From a checkpoint of a small model that answers yes/no questions on an image's attributes.
Data: trained on telescope images of galaxies (Galaxy Zoo DECaLS), 22083 training examples, 58.5 epochs.
Rows from block 5 of the image encoder of a small model that answers yes/no questions on an image's attributes, named by matrix and row number. Rows with one number belong to one channel. Each number is 500 + 50 x the weight over its row's rms, rounded and kept within 0 to 999. All counts start at 0. Numbers have three digits each.
After each channel's rows are labels from the 100 images, of 14976, where the channel reaches its highest value: "top examples" is what is common among them; "patch colour" is the nearest of a few named colours to the mean colour under the peak. Only what is clearly more common there than usual is listed. The data: telescope images of galaxies (Galaxy Zoo DECaLS).
# convs1: grouped (8 groups) 3x3 conv (encoder.blocks.5.convs.1.weight, 256x32x3x3, each kernel summed), inputs within the group 0-31
# convs2: expand pointwise conv (encoder.blocks.5.convs.2.weight, 512x256x1x1, transposed), outputs 0-102

convs1.15:476479486454479452481463380490467477536452461503460330481419485473515510496405506505464472530495
convs2.15:514506528560429500532514484525429401512479500633520481524546528525522522454575528631499505513505496459499521438523516483543500497547565533436421618533482474433510526617538482533563552526564490548501530532520503494416517477530542496547413401478554549434486536487581600577514468475412490483590582570516546495508
top examples: shape: featured or disk; spiral arms: yes; edge-on disk: yes
patch colour: brown

convs1.194:492427430531485454453554508442442562470429479442520452567576475487489504501475596432455563549565
convs2.194:478417500460517522453497436454468518431518479505455501439531403433483416524478485479408383418484514519384438469510469448552489545535485408485517504514515413501422513505466580481455465480514475504481563424468432468518533477462542506486510509543477557487472472444475536514548442503492478545465549500535484424457
top examples: shape: featured or disk; edge-on disk: no; spiral arms: yes
patch colour: grey

convs1.240:461494506656489398515472512434540461550522498499554435515474406428494530518470532476530531436513
convs2.240:491538492486517520474480497454579432545499522492452486512435467531483495510460440446560457489434408521487534576489463456396456482441443496563589404426521472572476443441523553518456386497425470402522466454497480509553427521488435467471561574560479457581498551532416439465398530553513464558503496503397506522504
top examples: edge-on disk: no; shape: featured or disk; spiral arms: yes
patch colour: grey

convs1.208:481564517472507581566486465591572450505569559572497505438438514511566516489522405562509454444465
convs2.208:531508429469416529591490465556486406495502603544505513543493524507609528505470514534406524507450419493505506493575562495478387416500516502460464448495568521516507476497566388543462437477588549484615432560404551411456494410502474480499478451447449440469495411510522559557458411588474473526505489604469476516448
top examples: roundness: cigar-shaped
patch colour: grey

convs1.175:479446434518455536522523393519516412482539429436515515424528507442414513511518441512511508400433
convs2.175:504512511452571472400517555512420625483478446476459451465481433482418467472447499475484483501528562465460496454491458487507523540500451447424437479527477377421475534474464565497467483469422444475434483408486425437392498561442529516483449426585471492390493515441396466434540556459465562491473482480525474500485
top examples: shape: featured or disk; edge-on disk: no; edge-on disk: yes
patch colour: grey

convs1.211:470588480480538606585474478583606460543574567575485517438490480529515500539510469551494483477487
convs2.211:440486391475440495517426427480508415517546563484530576467503433524535512534513482558470471491421425504454511505547524496455380476559518463523527490458553590530477447446532468536462508494532566487580520549440507441540479394514501508455488492462441488490445405528500540534412445578472405525492483619484455536473
top examples: roundness: cigar-shaped
patch colour: grey

convs1.137:455479572453438545545437423565471550545561463491503521561544475476435436490458570436568449447526
convs2.137:445483487500551550492487436460519452538494574510520491568480436574428494503497432519453460511416406522426498524541502458421509486505472436522528517424480503524489395441506559575457470479519540429485508543462564460494445441465477512456523512522399498523382445540523547500415423587511411519570477544445478539505
top examples: roundness: cigar-shaped; edge-on disk: yes
patch colour: brown

convs1.108:517565539515551543429551550527521506538405536445546461540564528543436534553571551575558545567500
convs2.108:519482493482495509462530521544388530440487451494490545470539534513495459517506569511499521509567547525504416428500505519571472560537580479387405505591501456375504595586388550444467471499540390549530525432482494521365555510440539542497394406478493560385497504472515535451558481503517509501500484454577463463495
top examples: edge-on disk: no; shape: featured or disk; spiral arms: yes
patch colour: grey

convs1.26:553540530456433448529447526536465547443461556567557490548441542544405522530480413468444455566549
convs2.26:501439476444488426400480568510448583423484435456423475487514491505490427492424535479524531499565536506507472414428493521506466569486493520426436465535494457447474543469389591480451427518452429522471522468512397475393534583463536555488424383506490457416526553458460443409526531513446549493479456446527438487509
top examples: shape: featured or disk; edge-on disk: no; spiral arms: yes
patch colour: grey

convs1.120:508515446515566485432521507569547526478366513446566430453555532542441537527554510528555492509590
convs2.120:525469517479514510493508480525460481397513506523472520498671492483498455495556609526525492478547531512505425450502517526591524592584619493440447503617513525437489584559419531450531480496571395632505562482536523530447591483452618562499456434487531540451511482463489540480531519502500490511524508482630500488515
top examples: edge-on disk: no; shape: featured or disk; spiral arms: yes
patch colour: brown

convs1.131:444433348463415442429440534508458506478529469446552471471498477484531500534415499527455500445486
convs2.131:572365523544511455449559602548487537486494467539470412520503542468514462465532536521441530518540536472512500502382502556530459504483539522484485513558484473457490572536451488558506468520490450513539480528514503486445543530514478490587501477485563409484580512463492495392517514431490526538511555426542545516521
top examples: shape: featured or disk; edge-on disk: yes
patch colour: brown

convs1.165:481465455517477550548519391533539438497550409449522504421556519469418530507528467521520513401417
convs2.165:498532480471600521406541489494456564478473495489461442457463457511474454489455453473509446516482563483463489459458507511502499518498451409376429472496515442415483464492508540474459438495438441501416481450434385491386445543472519483445474454610443449413480482450419492464536516498508499538496538477465508509480
top examples: shape: featured or disk; edge-on disk: no; spiral arms: yes
patch colour: grey

convs1.129:481485430495428505557490474554522495556566545520583599564547477472507514639540528492488459494559
convs2.129:592544423504499582499565593560432511508387530432562472545500467498596518479488557453392487511491527398542429448475635534490450491522507455431437492551620496445549523507501461479498424508505559560555498517518385461473547507565527486501480437552507447440605465553418416495496531499466521430447449512556482571519
top examples: shape: featured or disk; edge-on disk: no; spiral arms: yes
patch colour: brown; grey

convs1.5:551427565515502507494511458421529446505498392446406468573507557548459412556495524521508505463430
convs2.5:507477505499431484487446462532451388493426521493547437581491501620546486427416440535489499593396474466506527492480503519514573494492503558478502521479469588464511487516481525515388491574485533499486546528543513570520458436555492537283452463508503467499482484534532478538489482542493523452575514498455466580517
top examples: roundness: in between
patch colour: grey

convs1.57:577511562470491584546553456482504554508482504542522557482406529534512642495417422494520508486470
convs2.57:551561423514430535552515558543465474558390568397524434516538515534546498383485539396561539536494507444604532459485563575552469512489503463460439494532547541460476541506528473560491443531501556517544526520471462520443535534507517472485470473479462453433570572533483456483522526600435530352487439554513445570502
top examples: roundness: cigar-shaped
patch colour: grey

convs1.6:560573541466457477575495492522487572486454581586579448547458535558429525535443468490465474562561
convs2.6:502471541515523480452517506539372555447448542442412509502538444512495400486377514468558474534500537481494473396455540537546467514534514494399445445510510515385487554492383564530416445515480454529489504465435426469387486502455544503469394369533434457409536469467519438415521505540488572531468471508534458548462
top examples: shape: featured or disk; edge-on disk: no; spiral arms: yes
patch colour: grey; pink

convs1.163:468445438508464539553514399530510424479556432435514508425555505441415513511527446504502501401441
convs2.163:504514554509636511420570554505444621465487459541420459441487482502455488478454464508501456500515559450468459458472442492455569534461452440428428473509488411450477524431438528490452476474468435453432483433469420467433464542434517511483456410631468437447531464404394449472509520445462519537484543511507531470481
top examples: shape: featured or disk; edge-on disk: no; spiral arms: yes
patch colour: grey

convs1.33:514418521522429518431519498438498489551504422405510553536546530440513496426546482431550416465426
convs2.33:489510510496576460427493546478410580454471489522425444491489469491463413508410466489509491521503516481465501419514475471487524549482435479380401421520491436386468506412475570521471461511457451499447532475462417493369516538434498512443403398575475486424529486482395483494542553493464543572516485506487484506480
top examples: shape: featured or disk; edge-on disk: yes
patch colour: grey

convs1.118:491552498525566492436517542568570553488388549451555469488523564524415544544547567529555530536556
convs2.118:513451509513521535448507477499419501391517515528450552522626499499518452498582581554504482490587547504516437424539490491595526579568648515445450475603474507435521544566377531457537517523561453591527550484549502548439603486469611569514439453485535542412510518492508520476541485504506497502544498502618489473503
top examples: edge-on disk: no; shape: featured or disk; spiral arms: yes
patch colour: grey

convs1.85:404460502558542499417539551516466436521457428445487588483605397505476458503519443507488469503510
convs2.85:390495500425441484515461419459481421538465492507461500495465451499452506429500440519490477416462437436470569485608489470460417455524484492504489468417484512510507460489535458521475467456545495439489467558445547539510451471567466484429475471471424485524434425447549525610393408504411451453534471559444461445434
top examples: roundness: cigar-shaped; edge-on disk: yes
patch colour: brown; grey

convs1.205:439558507490477570576519414565582428485547555557540518424459523477549519501536425545519462433522
convs2.205:461489352391378580476432444535474456527461618464522480600512533516622510464464452500416513549402427484474473481567608561488461514563481530449472446431565542497533460545476457582423401555572566447574499581537542516510451447569518533496489500469540424469485436577533511505470503600414444440540470581460456588543
top examples: roundness: cigar-shaped; edge-on disk: yes
patch colour: brown

convs1.147:471397428387409417464514502468450531470501446427436482476470508498496514431469458517456564508511
convs2.147:596489529577461613523446501566478398542515486576592552489480494458557488484543483586580531474444457477507550497522534524533542478550495550506452661487526446505496490539542497442444613506512468503497515436537459490474461437493474467451480488574592511520514563484424537532520444493487445569532637467517604518485
top examples: shape: featured or disk; edge-on disk: no; spiral arms: yes
patch colour: grey

convs1.181:521531450521501448437562448427459464480527596441502459508423454565462507450477512488480390531589
convs2.181:581545367450452582531550578550504487575416586412541460569530540535668550416445535419507550563468519416598539467514566577488478479497520453498459481514571549466535533524532464567454412539496588546603521545524417469508530504559506488491474463523500451481551490578463444485471510564461491369488452536537475578527
top examples: shape: featured or disk; edge-on disk: yes
patch colour: brown

convs1.27:405528431464511480486488414433503531537480517534507389418477415411534511454437535512503485548532
convs2.27:545478533516519499503552537556416481509413485578480448548533569536501497447558518601575576506544541396535508436519495524533512416448532587418433571542440522430544507611522417550533529516556458536444430573584507554429543540536505460553431442512610519437546524464561583512530523456405522490572551525538566534578
top examples: shape: featured or disk; edge-on disk: no; spiral arms: yes
patch colour: grey; brown

convs1.219:608455526601537469451525488442446552536442511439512507576498564545500552530542573482537526541574
convs2.219:521525482504532575471480508499406558446452559407454472479507467511501410506446515430503515517491560513460454448421585565510496518540482461416426475556577505447442541466480543514449474558493448533472539443416450473445516489421551549487451463508437496428514514469502500414564496505505567510485495547521425539434
top examples: shape: featured or disk; edge-on disk: no; spiral arms: yes
patch colour: grey

convs1.184:556538570442532478528437577434525557550490540554512407563518453546548421446451555520512467557490
convs2.184:536461493517504544430442439490469405440492487573474505492556508476461486493595518574481498433458477452463473501499441467534510485514572562459497573513432473456531493617466467468539531508619473551433500498533547503485513418523499456521486459548551586453457466450496610529509465468472466439533528477509603465506
top examples: edge-on disk: no; shape: featured or disk; spiral arms: yes
patch colour: brown

convs1.29:459550473573593575452590523516536546527541504477485550500582488479622486466538558527576514483509
convs2.29:558490441559453415494559578543517546513444433466534482539545539460515540473491556415509524521591541433553487542431483504545438449476572536506538466555488474527521574569486461540522427481499462573623460455535395497541592551530513494584534530462538420556584563495546453401539531494500520490506457438568438483558
top examples: shape: featured or disk; edge-on disk: yes
patch colour: grey

convs1.70:528567553451552551474528542471540564479546573511553393570499479556577555510454551503544571468459
convs2.70:519474429516563492494483501514399513445434487535509480473513481463549465466487494533465495528450475442519461398511497550503492516510456462352373472501521479369442536503429552481512432503531508468497496455444412410342517486456492508475359329497408406432518477479451498434503431506424507482433506507533423535437
top examples: shape: featured or disk; edge-on disk: yes
patch colour: grey

convs1.159:458449554454489524572446448554426548575566441452465482581577467491460460452455531451574496479475
convs2.159:430496476458515539429476427455477418517436526553436456527433492507436483460528432583511436496372384424500553511561444428451421460457456514498528477427472460494531442469506484511470484476531439451468422500436579476498444438479455478450519512555458508506391473498507533509336426497476418531526487525434526495500
top examples: roundness: in between
patch colour: brown

convs1.1:540554533460439453565440517539462553469445591559578496541444534536440543552489427478446462549556
convs2.1:501492484508507507438517546528408588484468480503448461495503460515482439481418550484528511479501531442494475386430508502530490519487472465372392425553540527396463577476423545472432464486484456521499507427422368440407549558466522540488421371543441456419541500438459443446543534519469527497470509500518454496437
top examples: shape: featured or disk; edge-on disk: no; spiral arms: yes
patch colour: grey; pink

convs1.130:425516473537545473558425452538487562578540501515516556573547474412443464537484527454559432419542
convs2.130:532468386543488473503540511554473409533482599555592420552523527528549577449495485476510534500398508449482538435466524486455366531538476485452473584457513493450509473477476490578384444521487561501607528544398438352460502426486508524435415454480421366462527421551429478459431399546437437531543531502484540549486
top examples: shape: featured or disk; edge-on disk: yes; roundness: cigar-shaped
patch colour: brown

convs1.14:422542413518583523427537439515526562462498548525494468424514403417509489434491554540514511567516
convs2.14:520503517469460620501516455521436491528392518542412462569564511613471481384618544532553516513515474396553558429514478502505550462499545517445466476505523606469584496553497457588593498531584501541486492571522531541434542516589521463497407456477477522480487547529473579482476479520376462507572552569543538544518
top examples: shape: featured or disk; edge-on disk: no; spiral arms: yes
patch colour: grey

convs1.10:549378545515493516499491510446520391538511370487429499587491560563511454536494519527481513482475
convs2.10:528525511508439522507490537574480477495423550421489385544507533587522478420473489454517538602462520400504523467427574538529570514498548563493465487531543542480554501534484475530357431558488502536496501527545470555470522544542501472382462490488566467505513465565605483468521512534444529438567503429507468565538
top examples: roundness: cigar-shaped
patch colour: grey

convs1.49:489534391409485521534415407515390518423412478552565500486494511497561492533500502488472510493526
convs2.49:449529438480460495481487515525497514584435424455418448542491559557446477431500458506590552527483470435535593458499412535498521504507506574488448445475431533444572444530548494570476465534528471486385484587585502572496468580592459464488450456466579466451465541481567525517446540441408508422579458532472474514594
top examples: roundness: in between
patch colour: brown

convs1.13:477463494563581578461578403429553479523577436503446448490569492502548485497476587509551535518484
convs2.13:523498523459451457397528559627495590480449504409464432538507598521492497464490528482497578559548499483549470481404530620523503465436537586501505442507537485477599516559495466547463472549488459513464483569561515621481537554543495495553504508504566459479568478545556481472512575470473543434547461425522431541573
top examples: edge-on disk: no; spiral arms: yes
patch colour: brown

convs1.87:508532526559423476512531587603499536598510507486523529489597467519497510491585499566511518593567
convs2.87:670529554567450641566535571612483479446375552530476438489508554507585483417537552486422552504488511371507428482534563541512469431477564513505499500529613475496504558574458384530493495521547541534575458501499466509494572447538486405557468512447500445488623496523556516484477458497374522492498511507516544522499
top examples: shape: featured or disk; edge-on disk: yes
patch colour: grey; brown

convs1.151:542553400541526466430508536435556438439429548550542525426424525512530532552555466526426496517536
convs2.151:529448499506525431419502524540373528473493521468468470490497479487542464488451489475471517522505529475500476386475504531459524533499471467354381459510480481388472503480400568494424491496493486499470527447443389453368504491463509536486398354549483431393523457481451453458507512535455528495461497505522456538491
top examples: shape: featured or disk; edge-on disk: yes
patch colour: grey

convs1.168:478499591453508438457442564414516536460417527490485464586425492494568453485435543502514469564569
convs2.168:512516461461466542462460427539504438522533578557520529519497533528530462495491413571520529531406368519491478506594597502413448483521468541473499504425546597515544431537531375513541484580534529441543445560468549478523454396520477475511510506505474468487447498490501533540373448525474423537532502556431503549495
top examples: roundness: cigar-shaped
patch colour: brown; grey

convs1.241:518534465521503500449557440488461517441474583459598501516511487530458598556548592500567600493456
convs2.241:506461464461459499506499498537463472455519500478474554516669503504499457503537541501513498523563509509508450465516535498663496601651602502455446508574522515457505545533456552456484497524554419627489618462506525502460555499439638601492462491418522547452483472457536528505530492480511475501539491496578446504505
top examples: edge-on disk: no; shape: featured or disk; spiral arms: yes
patch colour: grey

convs1.176:468441475512482547519509425534550453494515400455565519391538508448439496513529451521533512410399
convs2.176:490468523494558505428485514502440546469555474503468528524545485515493393513400492463482516550554533496447459463454511498526490585555457513446457461549535460463529535433473629483504487545478403534364539480514482557416530574407506594460411413545510508451522484471417498416520569482508549588529495502492469524503
top examples: shape: featured or disk; edge-on disk: no; spiral arms: yes
patch colour: grey