config.yaml
dataset: "telescope images of galaxies (Galaxy Zoo DECaLS)"
encoder_norm: "batchnorm"
encoder_stem: "single"
encoder_widths: [128, 256, 512, 1024]
fusion: "prefix"
fusion_encoder_activation: "swiglu"
fusion_encoder_mlp_ratio: 2
fusion_encoder_head_dim: 64
fusion_encoder_fused_qkv: false
fusion_encoder_connector: "mlp"
optimizer: "adamw"
weight_decay: 0.2
Rows from block 3 of the fusion encoder of a small model that answers yes/no questions on an image's attributes, named by matrix and row number. Rows with one number belong to one neuron. Each number is 128 + 32 x the weight over its row's rms, rounded and kept within 0 to 255. All counts start at 0. Numbers have three digits each.
After each neuron's rows are labels from the 100 texts, of 14976, where the neuron reaches its largest size: "fires on" is the input token at the peak. Only what is clearly more common there than usual is listed. The data: telescope images of galaxies (Galaxy Zoo DECaLS). In brackets: how many of the 100, against the usual share in percent.
# gate: MLP gate (fusion_encoder.blocks.3.mlp.gate.weight, 256x128), inputs 0-127
# fc1: MLP up (fusion_encoder.blocks.3.mlp.fc1.weight, 256x128), inputs 0-127
# fc2: MLP down (fusion_encoder.blocks.3.mlp.fc2.weight, 128x256, transposed), outputs 0-127

gate.249:193192168080167126139155132148083143130126046147152119148110186147092108128152145131188095112142118123079126130076093137095110116081133157073153175124079162098161138118093134123083082122071106139051072129143134138134163174118134107125165115191179113104193185162108091152147141153115178126101142113080099155133078114150125162104136134169097136114139158170094142153175109097175122125097
fc1.249:110144112106083163083149091104143095140174136181132116127123179129131145112065089114097108120094159100142080109130134121131097158162169127165107150120184075073176162158189135115063149126204184154100179092151140178170110103088154129147122136186139134061180181135053107146120162152154086145083129133130110125070119147132134164139075083182139150093119084137115170141111095126132123125123
fc2.249:147167149155157081172153128162125092130123114131122157077122159151062130113162097136128097168108071131084148091095151069172109126175086151178110120138166162067145131160151130121139179141159178096052081087161207117158130104142096107123141135113113128184127099146136160111155092141171170110125150124139163083101152146092101129178088102082118158127121206106090102069198134110151116144097
fires on: "merging: none" (79 vs 18.3); "roundness: cigar-shaped" (11 vs 3.1)

gate.8:096141085124070163131128148111120104064104074135076111128127165128189165092123177104110160120166154130143140185113108127152119105171047151114073117081181113141150118112159089166125159099107179116108138102103116067112083140095065140087137185139117163182105136109159179121091115132135128145162157138110164072164167078137146189149105175132111160170151190134080094087108156114104157126145
fc1.8:144083102125168094083108142143136125167158177130049116182172120120110137103108118118103075070149162065079092119183137101147128179159138104116078104118112107088164095140039093198151140134110082074179173135091154097115114084112145177132178176159171167141190098191123134156128127137117090146126099107148113089134125157084149112168127169106127150136151131146085166136153103119136113137157
fc2.8:167109133158037163176176148169123150074130120061146092135084097113177110135147103117118148108179177097156135115150092135138162143134145107124140151181153154134064125152081116112185118208094149090153149216041144182092126150159160140091129132113132163155136111126178128122124140111118137099159156146108094139148125140197164098132193169147160108148132113141131154115163162120117160181138
fires on: "shape: smooth" (64 vs 18.1); "shape: star or artifact" (14 vs 0.6); "edge-on disk: yes" (8 vs 1.9)

gate.226:169101063117127165131115181135083106129161133165140153081100113109158104128131133162167144111114124117166111123146156223159089230155132156186104064101131085099165107095119109118159092076114078167144102150184109180128085098111157140122136142179118126076114168143143123162147103152140149127125115106130134143076112151198140138154118162149131180099143161107172183126107099165143056149088
fc1.226:122174121208142105177107151058143148118107125079154116115108142133096143146126137155106098125147168076129136081122147143098160151186157104146133141177108111167123161120108086124083185080137175080084178175117114125096178085042131151084138145190100199155148129125150129110172119091109127123123157158102143101152149132087058113145095118119147057155153117150091157159161076100135178152116
fc2.226:136140162107073150138114165172078094084138087093173208143099149121140138140142102095117160106086152135132178143154173108194111173134176094164091155076170125145125125136078100125143133140226152153166136108118174066082091088143047163153167182127054134148150143150105127142151148133142153141154197142117135090110143115144160152142080154114143121142132159106113117074119163123161135167130
fires on: "merging: none" (45 vs 18.3)

gate.152:162071131149137081148097149167144131149095097078133140143140107115121156172132105143171139123102131164181225194147123106135128160149089160191062152097151144158085102136139125143167067111161136171177135144087105119181088181155134175151159135137123078075082176113128062088149103121146167110171117141175143118137105102149109085090094097125138092130150133088146080092089102109070110123121
fc1.152:204136142170118097113123049129152129167135174127085154165060160155152084124122094208108052146132114120154074147079103113105131139119099076122142184159110106138085181166120148118146128131158111114172168162097141128119120102137102085166112081121090186089112156155149088097100112108129120143073136077116119169195170148160081091118159103133070115116114104157125163105171155092109160115132
fc2.152:153149111168074127140088097096170096178113134108124118144122158166125114161147073160111148115156168097169127118139112181106161185135088177167133145145095115145165138112166152153125084139123115099180104133154147123101092112132102105155118141082145161164169123116152232195119055178168218116168143105063127109135142124110158104103145087108140140137108092057083145159185117151108099163125
fires on: "roundness: round" (55 vs 7.3); "shape: smooth" (41 vs 18.1)

gate.207:105123111113128118095156127101132119131149096121130101103165132162121142167121081125148101153096141075145117142093133172131172136116058133104172143095122090097129126113156123168143167080048141110076124143115101176164106168173131166094127068104082167077087136106175117089120165136119086148104121162192125109099113103102142190088070078129110170074120080063169159185145087102052111108113
fc1.207:160148123166130130109144086153135159145115130139147118165191105068094067159130104125139138153078151114171198086111144155101092095149162144089088181152129142211124140098116159125063138139201107173121188122194144164093153172144127154100112149124130141100123053126140194139141205145166170154097138135098146123127098169176099125089116091086148138126149137147121149067105095160129157095140
fc2.207:178127100109134112213090136145174104131108112133098122090118164153092128131099113160128140189187125072134192137120149095184106125083143139137177135107090093080110077112155159151106127087157155099187137137171146205144178174153164103084104087132134141156083163164105126151133155210058094162136125131201141168114113153119146120152092091141121148124113109101103120161088120129081136085105
fires on: "roundness: round" (71 vs 7.3); "edge-on disk: yes" (25 vs 1.9)

gate.246:101125084160140105079126199187172128104099120134060109183146185137146164142120066107148122059149154098163079104150137111098164131105098080165110087125129153082156133107134134122130099089161141141144133145126091157085153109068155093106110097091169132132152133095149175079171134118090149136205101104121151124157183128132103119131156167139177141067077067147176093137109141083085164093138
fc1.246:097123060129122145156174149056138147110166147106099112161125113099136161138196100145105124076174112055126108107123164129186131107063092142112136071080123102130076103092139102143120131174138120153146118175100069077112090135119099221145119083060111101084151176115167127167119170160124133133193179130101099128142071112195115110135112141127114123120126151149098080151096104148149108142134
fc2.246:168112119104149112080097179115123093154156109131155150148142142148067133177079120133098122158094107195132126129134146162118131136170168128095150091097104105121170141170146094157168132139114092093111108084054167175116105092193125078144086164152210147096061107091124170096112120103135144082094143126139060113186119086125120079082109111143128170171181193122120095158144149096115099111093
fires on: "roundness: round" (40 vs 7.3); "spiral arms: yes" (12 vs 5.5)

gate.32:120097119089126154176093104105154108108100161055104097090076109158103150146094119070148107200085147143143097160103120116102123125093107128127106167148050124105135159082140118098082136096178119108139137106079125123172088086193174116164166115121139063155110091067112199086161135093088135155188127100101111085183123107124123168097113177064137144114116162116085156143110141144103117135089
fc1.32:092160153126073158123121151181176096075092081136121186095182113108154121105147145083159166114134145120169070157143097079106109099115122134128160169085107146138154095109147182128127149152079164126144153110117070136133073118093173100172108094131110148188181109188110138132147136120142112079146111201136121119185107131108068169055175075116171115107095097103149142126188103115150095093132
fc2.32:136122157045143083141108132134136097114037134167095166164085088082133065119124083118116076145127175133142123143154112069123119095132145166113160153126145123126095098172124184089148102200145157127116134109143109167181130130154142159113101132171105107183175123130117134088112109146114147173138127148160182145075110153081099075157162083079106147152128197101084074163128117117097192111090
fires on: "roundness: in between" (77 vs 11.1); "edge-on disk: yes" (10 vs 1.9)

gate.252:110114197172145160079118086102071142110110103154189075087112158139100070102098104156168092146127059129162143101121144088144108167124161128132115094167148141135099098133171146102113145143131118103122159143120078150150105075173168123087134153185157109115103160081110125115122146106135135104151172120068115173113089114122146101130111180186127133106148182033146128135080128197094064094172
fc1.252:113171127153130128085121173142110107167098132164144149112106093147111122083107058100134147152046124119101144137142114121078106093141131143136199195129085068100117170089090080105146130094107167132119119193177076117139148166118101095097117107090169133119164122107119060129107210179087085143208158098144123113083157083085084136096144146114117138079123129171117136116110114101126100123072
fc2.252:163094142116145073129093071124108138157176150175130110102153141104135132133158061135145085122165157106143130138152096102157141129138167074181157100100060146170150116109104108137125077120108106061144138097092139107116112110143150076117106102183166148129051081092110074095127121141115103100137154070110189065103102127141048078063087128158160149113156087083134125151190127130109101110099
fires on: "merging: none" (65 vs 18.3); "roundness: round" (20 vs 7.3)

gate.192:147147210108096136116144118177078150116149155134156156134109125164162143136077121166099120147150150119134103169099147172135125148093104105087125100111073114202084118150130117208108167075093143113062116114058170124190086150126131104077119091146106124170124178133115172081089057174141115174203099167133143098153140101129168142135166093105086125106110152155132101133107110112079110128084
fc1.192:139074108151127145079080129117138118137073077155168115141049082168172127148085179087146120124146159146163136098128161196104132090095139079159049139091095147136088143134121151133078098117066102108103140082069094115059153162109100106154165182068113146117101156143113127148104139086130127070105137146116111086131158163122128155159077160077106126143118105051126113167149154104137105140120
fc2.192:172149102172134098081162163155158201093085090154136115073150136088125108111150087094111122141118146162116162117119143100164092044126132122138164194110077119103099147145107124078075150132087125137119074124100075122131047166107158144106150152098144116128123114127132100115133100157169164142105137139118125158186066115113144148158100212063108188109151175121093133156124094132071086174141
fires on: "shape: smooth" (65 vs 18.1); "roundness: cigar-shaped" (18 vs 3.1)

gate.20:106153141124169117122145112127120136099091054180135123139149179126140119165094132139108166130130144138171156099107080141109076196184099159126068113150204181109174116160079181165097134152133157138135124084159128174150135162116171176172141165107091146173182119118140209145152167094128111124132150095100137171139117139107082115172140118202091100111132169106175102077131173175098139104149
fc1.20:078121117160107113074169157151145088115126152102101105061198098132107105159113136101150162099125145122144086171186153212087187139091133134137126153071093085172076130085140163107146066147159173107099121095155139126177134112106159065143116155129118166172114096072175157178134174106116078142132065161173134123095154148094080153130130119161095154127150126138136147124173128080134170149143
fc2.20:135186131063156143142090122130145168135113165153075130112154153161156130105124146163154127099164151085082110104152163115132159117083118092103126145203146080114099185102081179102174146178115146149117185126096158169105081170168099120137166130109117087112158139221078101168125099080130111153125094129167146177118147113159088133102153124084111167084111174169116117096054114122157132114189
fires on: "shape: smooth" (84 vs 18.1)

gate.145:152129121115158168093108153142090095114183115106078121077115082118135116143150149137086070116134134188132116162151125125036195158164157172063158108129091050151132114138093175156149158100154156145118092113106137145127160154117135132122157125096135076146179170149128169097176143088130122065116179163103162131114219143130145096146070101148078118110121088105167169143093113160088097140136
fc1.145:176184162143144148127070122145144137142193105153118136135098137146147101156162111063128136161148093064111115106156116093141146109166186169113116192157179128102154113161061108153170130098128085127082124131153193144129160100142130117157158145149078157182151126155098038071073156160136141140087095173106123177151144172115127093114097138142058127084109156159158111201130144106124104118139
fc2.145:101115144095117103157135137024090077124180151206113110117158146154116128125125107166120112117148106135077098142170103124082166176058101109128143160092127100165100166102106111101128120173172133098088135154121111185135175082135113197107143136092113127108097144110083075128109157077156203124124098114120184092187083096111131150138189129091138098116108182149157136166132110140147110070108
fires on: "roundness: in between" (42 vs 11.1); "roundness: round" (19 vs 7.3); "spiral winding: tight" (11 vs 2.1)

gate.36:127195128182118154149146121093109140119116131136119163138147102127126136151129130169092189148165097151130136095146167123163092127118159183073144088125191135092103143111182137194089157122136094136131075122130113129071155140126128110116084116072134096080053181081114164072171089086151126130083161139185150206140099124146153111176155161182120082109161144097173123132178111164176167132153
fc1.36:123139149106160188107090167072157142164154102160093132112124147094098161070170166117138122128115152087143087189189162131190161130146101053162166108161147100141120106154141101113076137130135106097117140145183144086065119134116111145091142131146140086137139067060098148097098143138138085162124127156155149092123096099175169145105145204122186188149116071120158072097088125134113162093145
fc2.36:215063063126132104092084143092139126132178147148183143092085138061156141101155079108178167117170151114081136168129105152190119133100201100115096108127150116142097085143126117113151139113191158139055087151139158127122083148143149143117160146100110160137123152157134140070133100132131122145096133182144149193121105110146119134123075065138108091125140078108125114088149115077089104057111
fires on: "merging: none" (100 vs 18.3)

gate.120:092126148178174167148125066093115102154075081120093115106131160135197089095070150174135099159165111095171086119120164094139151165143072147158075180144138156147128111135129115031105103137146117078126148166174107167097074127144201140096113188132138121148166113100131124120158119112083092138107099111154185127090132149095145090134109158147095112117106094076127106061137181127101090125104
fc1.120:205106080157090071141164182154119110164132116148063140080154098169150137120087134156076086099187068121179125125090065096121096138163165100136148077100110174170092157119150182161147101162169087078098177120200101112181128134097121154105096087115152098143101164133149138084156124150131124111118102093166115146155117140132183097115155109185153142067122118119141146108158140131108125121170
fc2.120:102130115156098132146118149157160149101091095106189111116090210114074133098134133099121194179107141145155136173095152085077125106108072155085116154124154168174103177108110124097141074134071133174115096124150184162134117114118107086118110126122167130179101162163110183141120146177152113089105099221158107140099175130125067101113112118148135121142145209147101112109069074113122103167136
fires on: "merging: none" (68 vs 18.3); "roundness: cigar-shaped" (8 vs 3.1)

gate.154:149129175106102127067191101146116085197052126126097112130066120155135164123119158088155092131137083135114125155145160063183166171134119127105126134121157131084076105088119155150112075120166098101166155097172187097116141090085152130142113122105122091148106163126093159168122123161152056136119079124108180118109078176137136123174153154158109100106178181121141200098156095147177112131152
fc1.154:194185093106135153189171112168086096144140208113083201119156171145107128141128107101123131119133175145152120143152094126149095144064124210135098169133132157114121099147120129127163103089138143107131105125145091138090160096145128164176122112151113093150143169164205106160144146106074162166052104174113097158157141115095087170131139098073167165158071109164112128134073134156108093139121
fc2.154:127181091129139139146163130197123149130120146164158112138148133133094140123155175104155117181160144108137120095128142128150162193179102141144157114102165137129123090103182133114146142157190092163147177211171109110153096108076112187105101136121102154176089154078173079104146107092129108084172156106102145187210123154092084136117142079124108110101090104053166170136168096152101095105098
fires on: "merging: none" (44 vs 18.3); "spiral arms: no" (21 vs 1.3)

gate.245:077120080144107106088080139123124084150156118165138175187154073114126112167120165160132116191128160161165134142089111161147162136190147073110108105148144101175109167117063152103093165146139093146164141140104125126128130132136102216169107115107235104124139121123104152145109132106156154131100168155106089145099114110199177150093150124078130179109147097156155053103107137078109100159113
fc1.245:133098149109153137162119143146122113131110134153094070074064123112109117094102088138142175087147102165124156105181120075127080133114160156138212175080133093111139149096146131185169091155125164082088173111130174173113148150118118112087156117147069150164068158145122117127075125141151131099155085077110122087104153110067068102159172125158158116166126151089125217191111140161135128114152
fc2.245:125117122121096112074137138177147134075143086135169072080103129116150192092134113127139160103113111110136110133142118057096157145129115058127252109151128136103150133128142137146157086134089128114173189116173173124144199099164209115140107104162133143144085073132151102113174134097189105150106119149104118150110100140165143123192084114100105179159138112142161094142144126148114104190165
fires on: "roundness: round" (69 vs 7.3)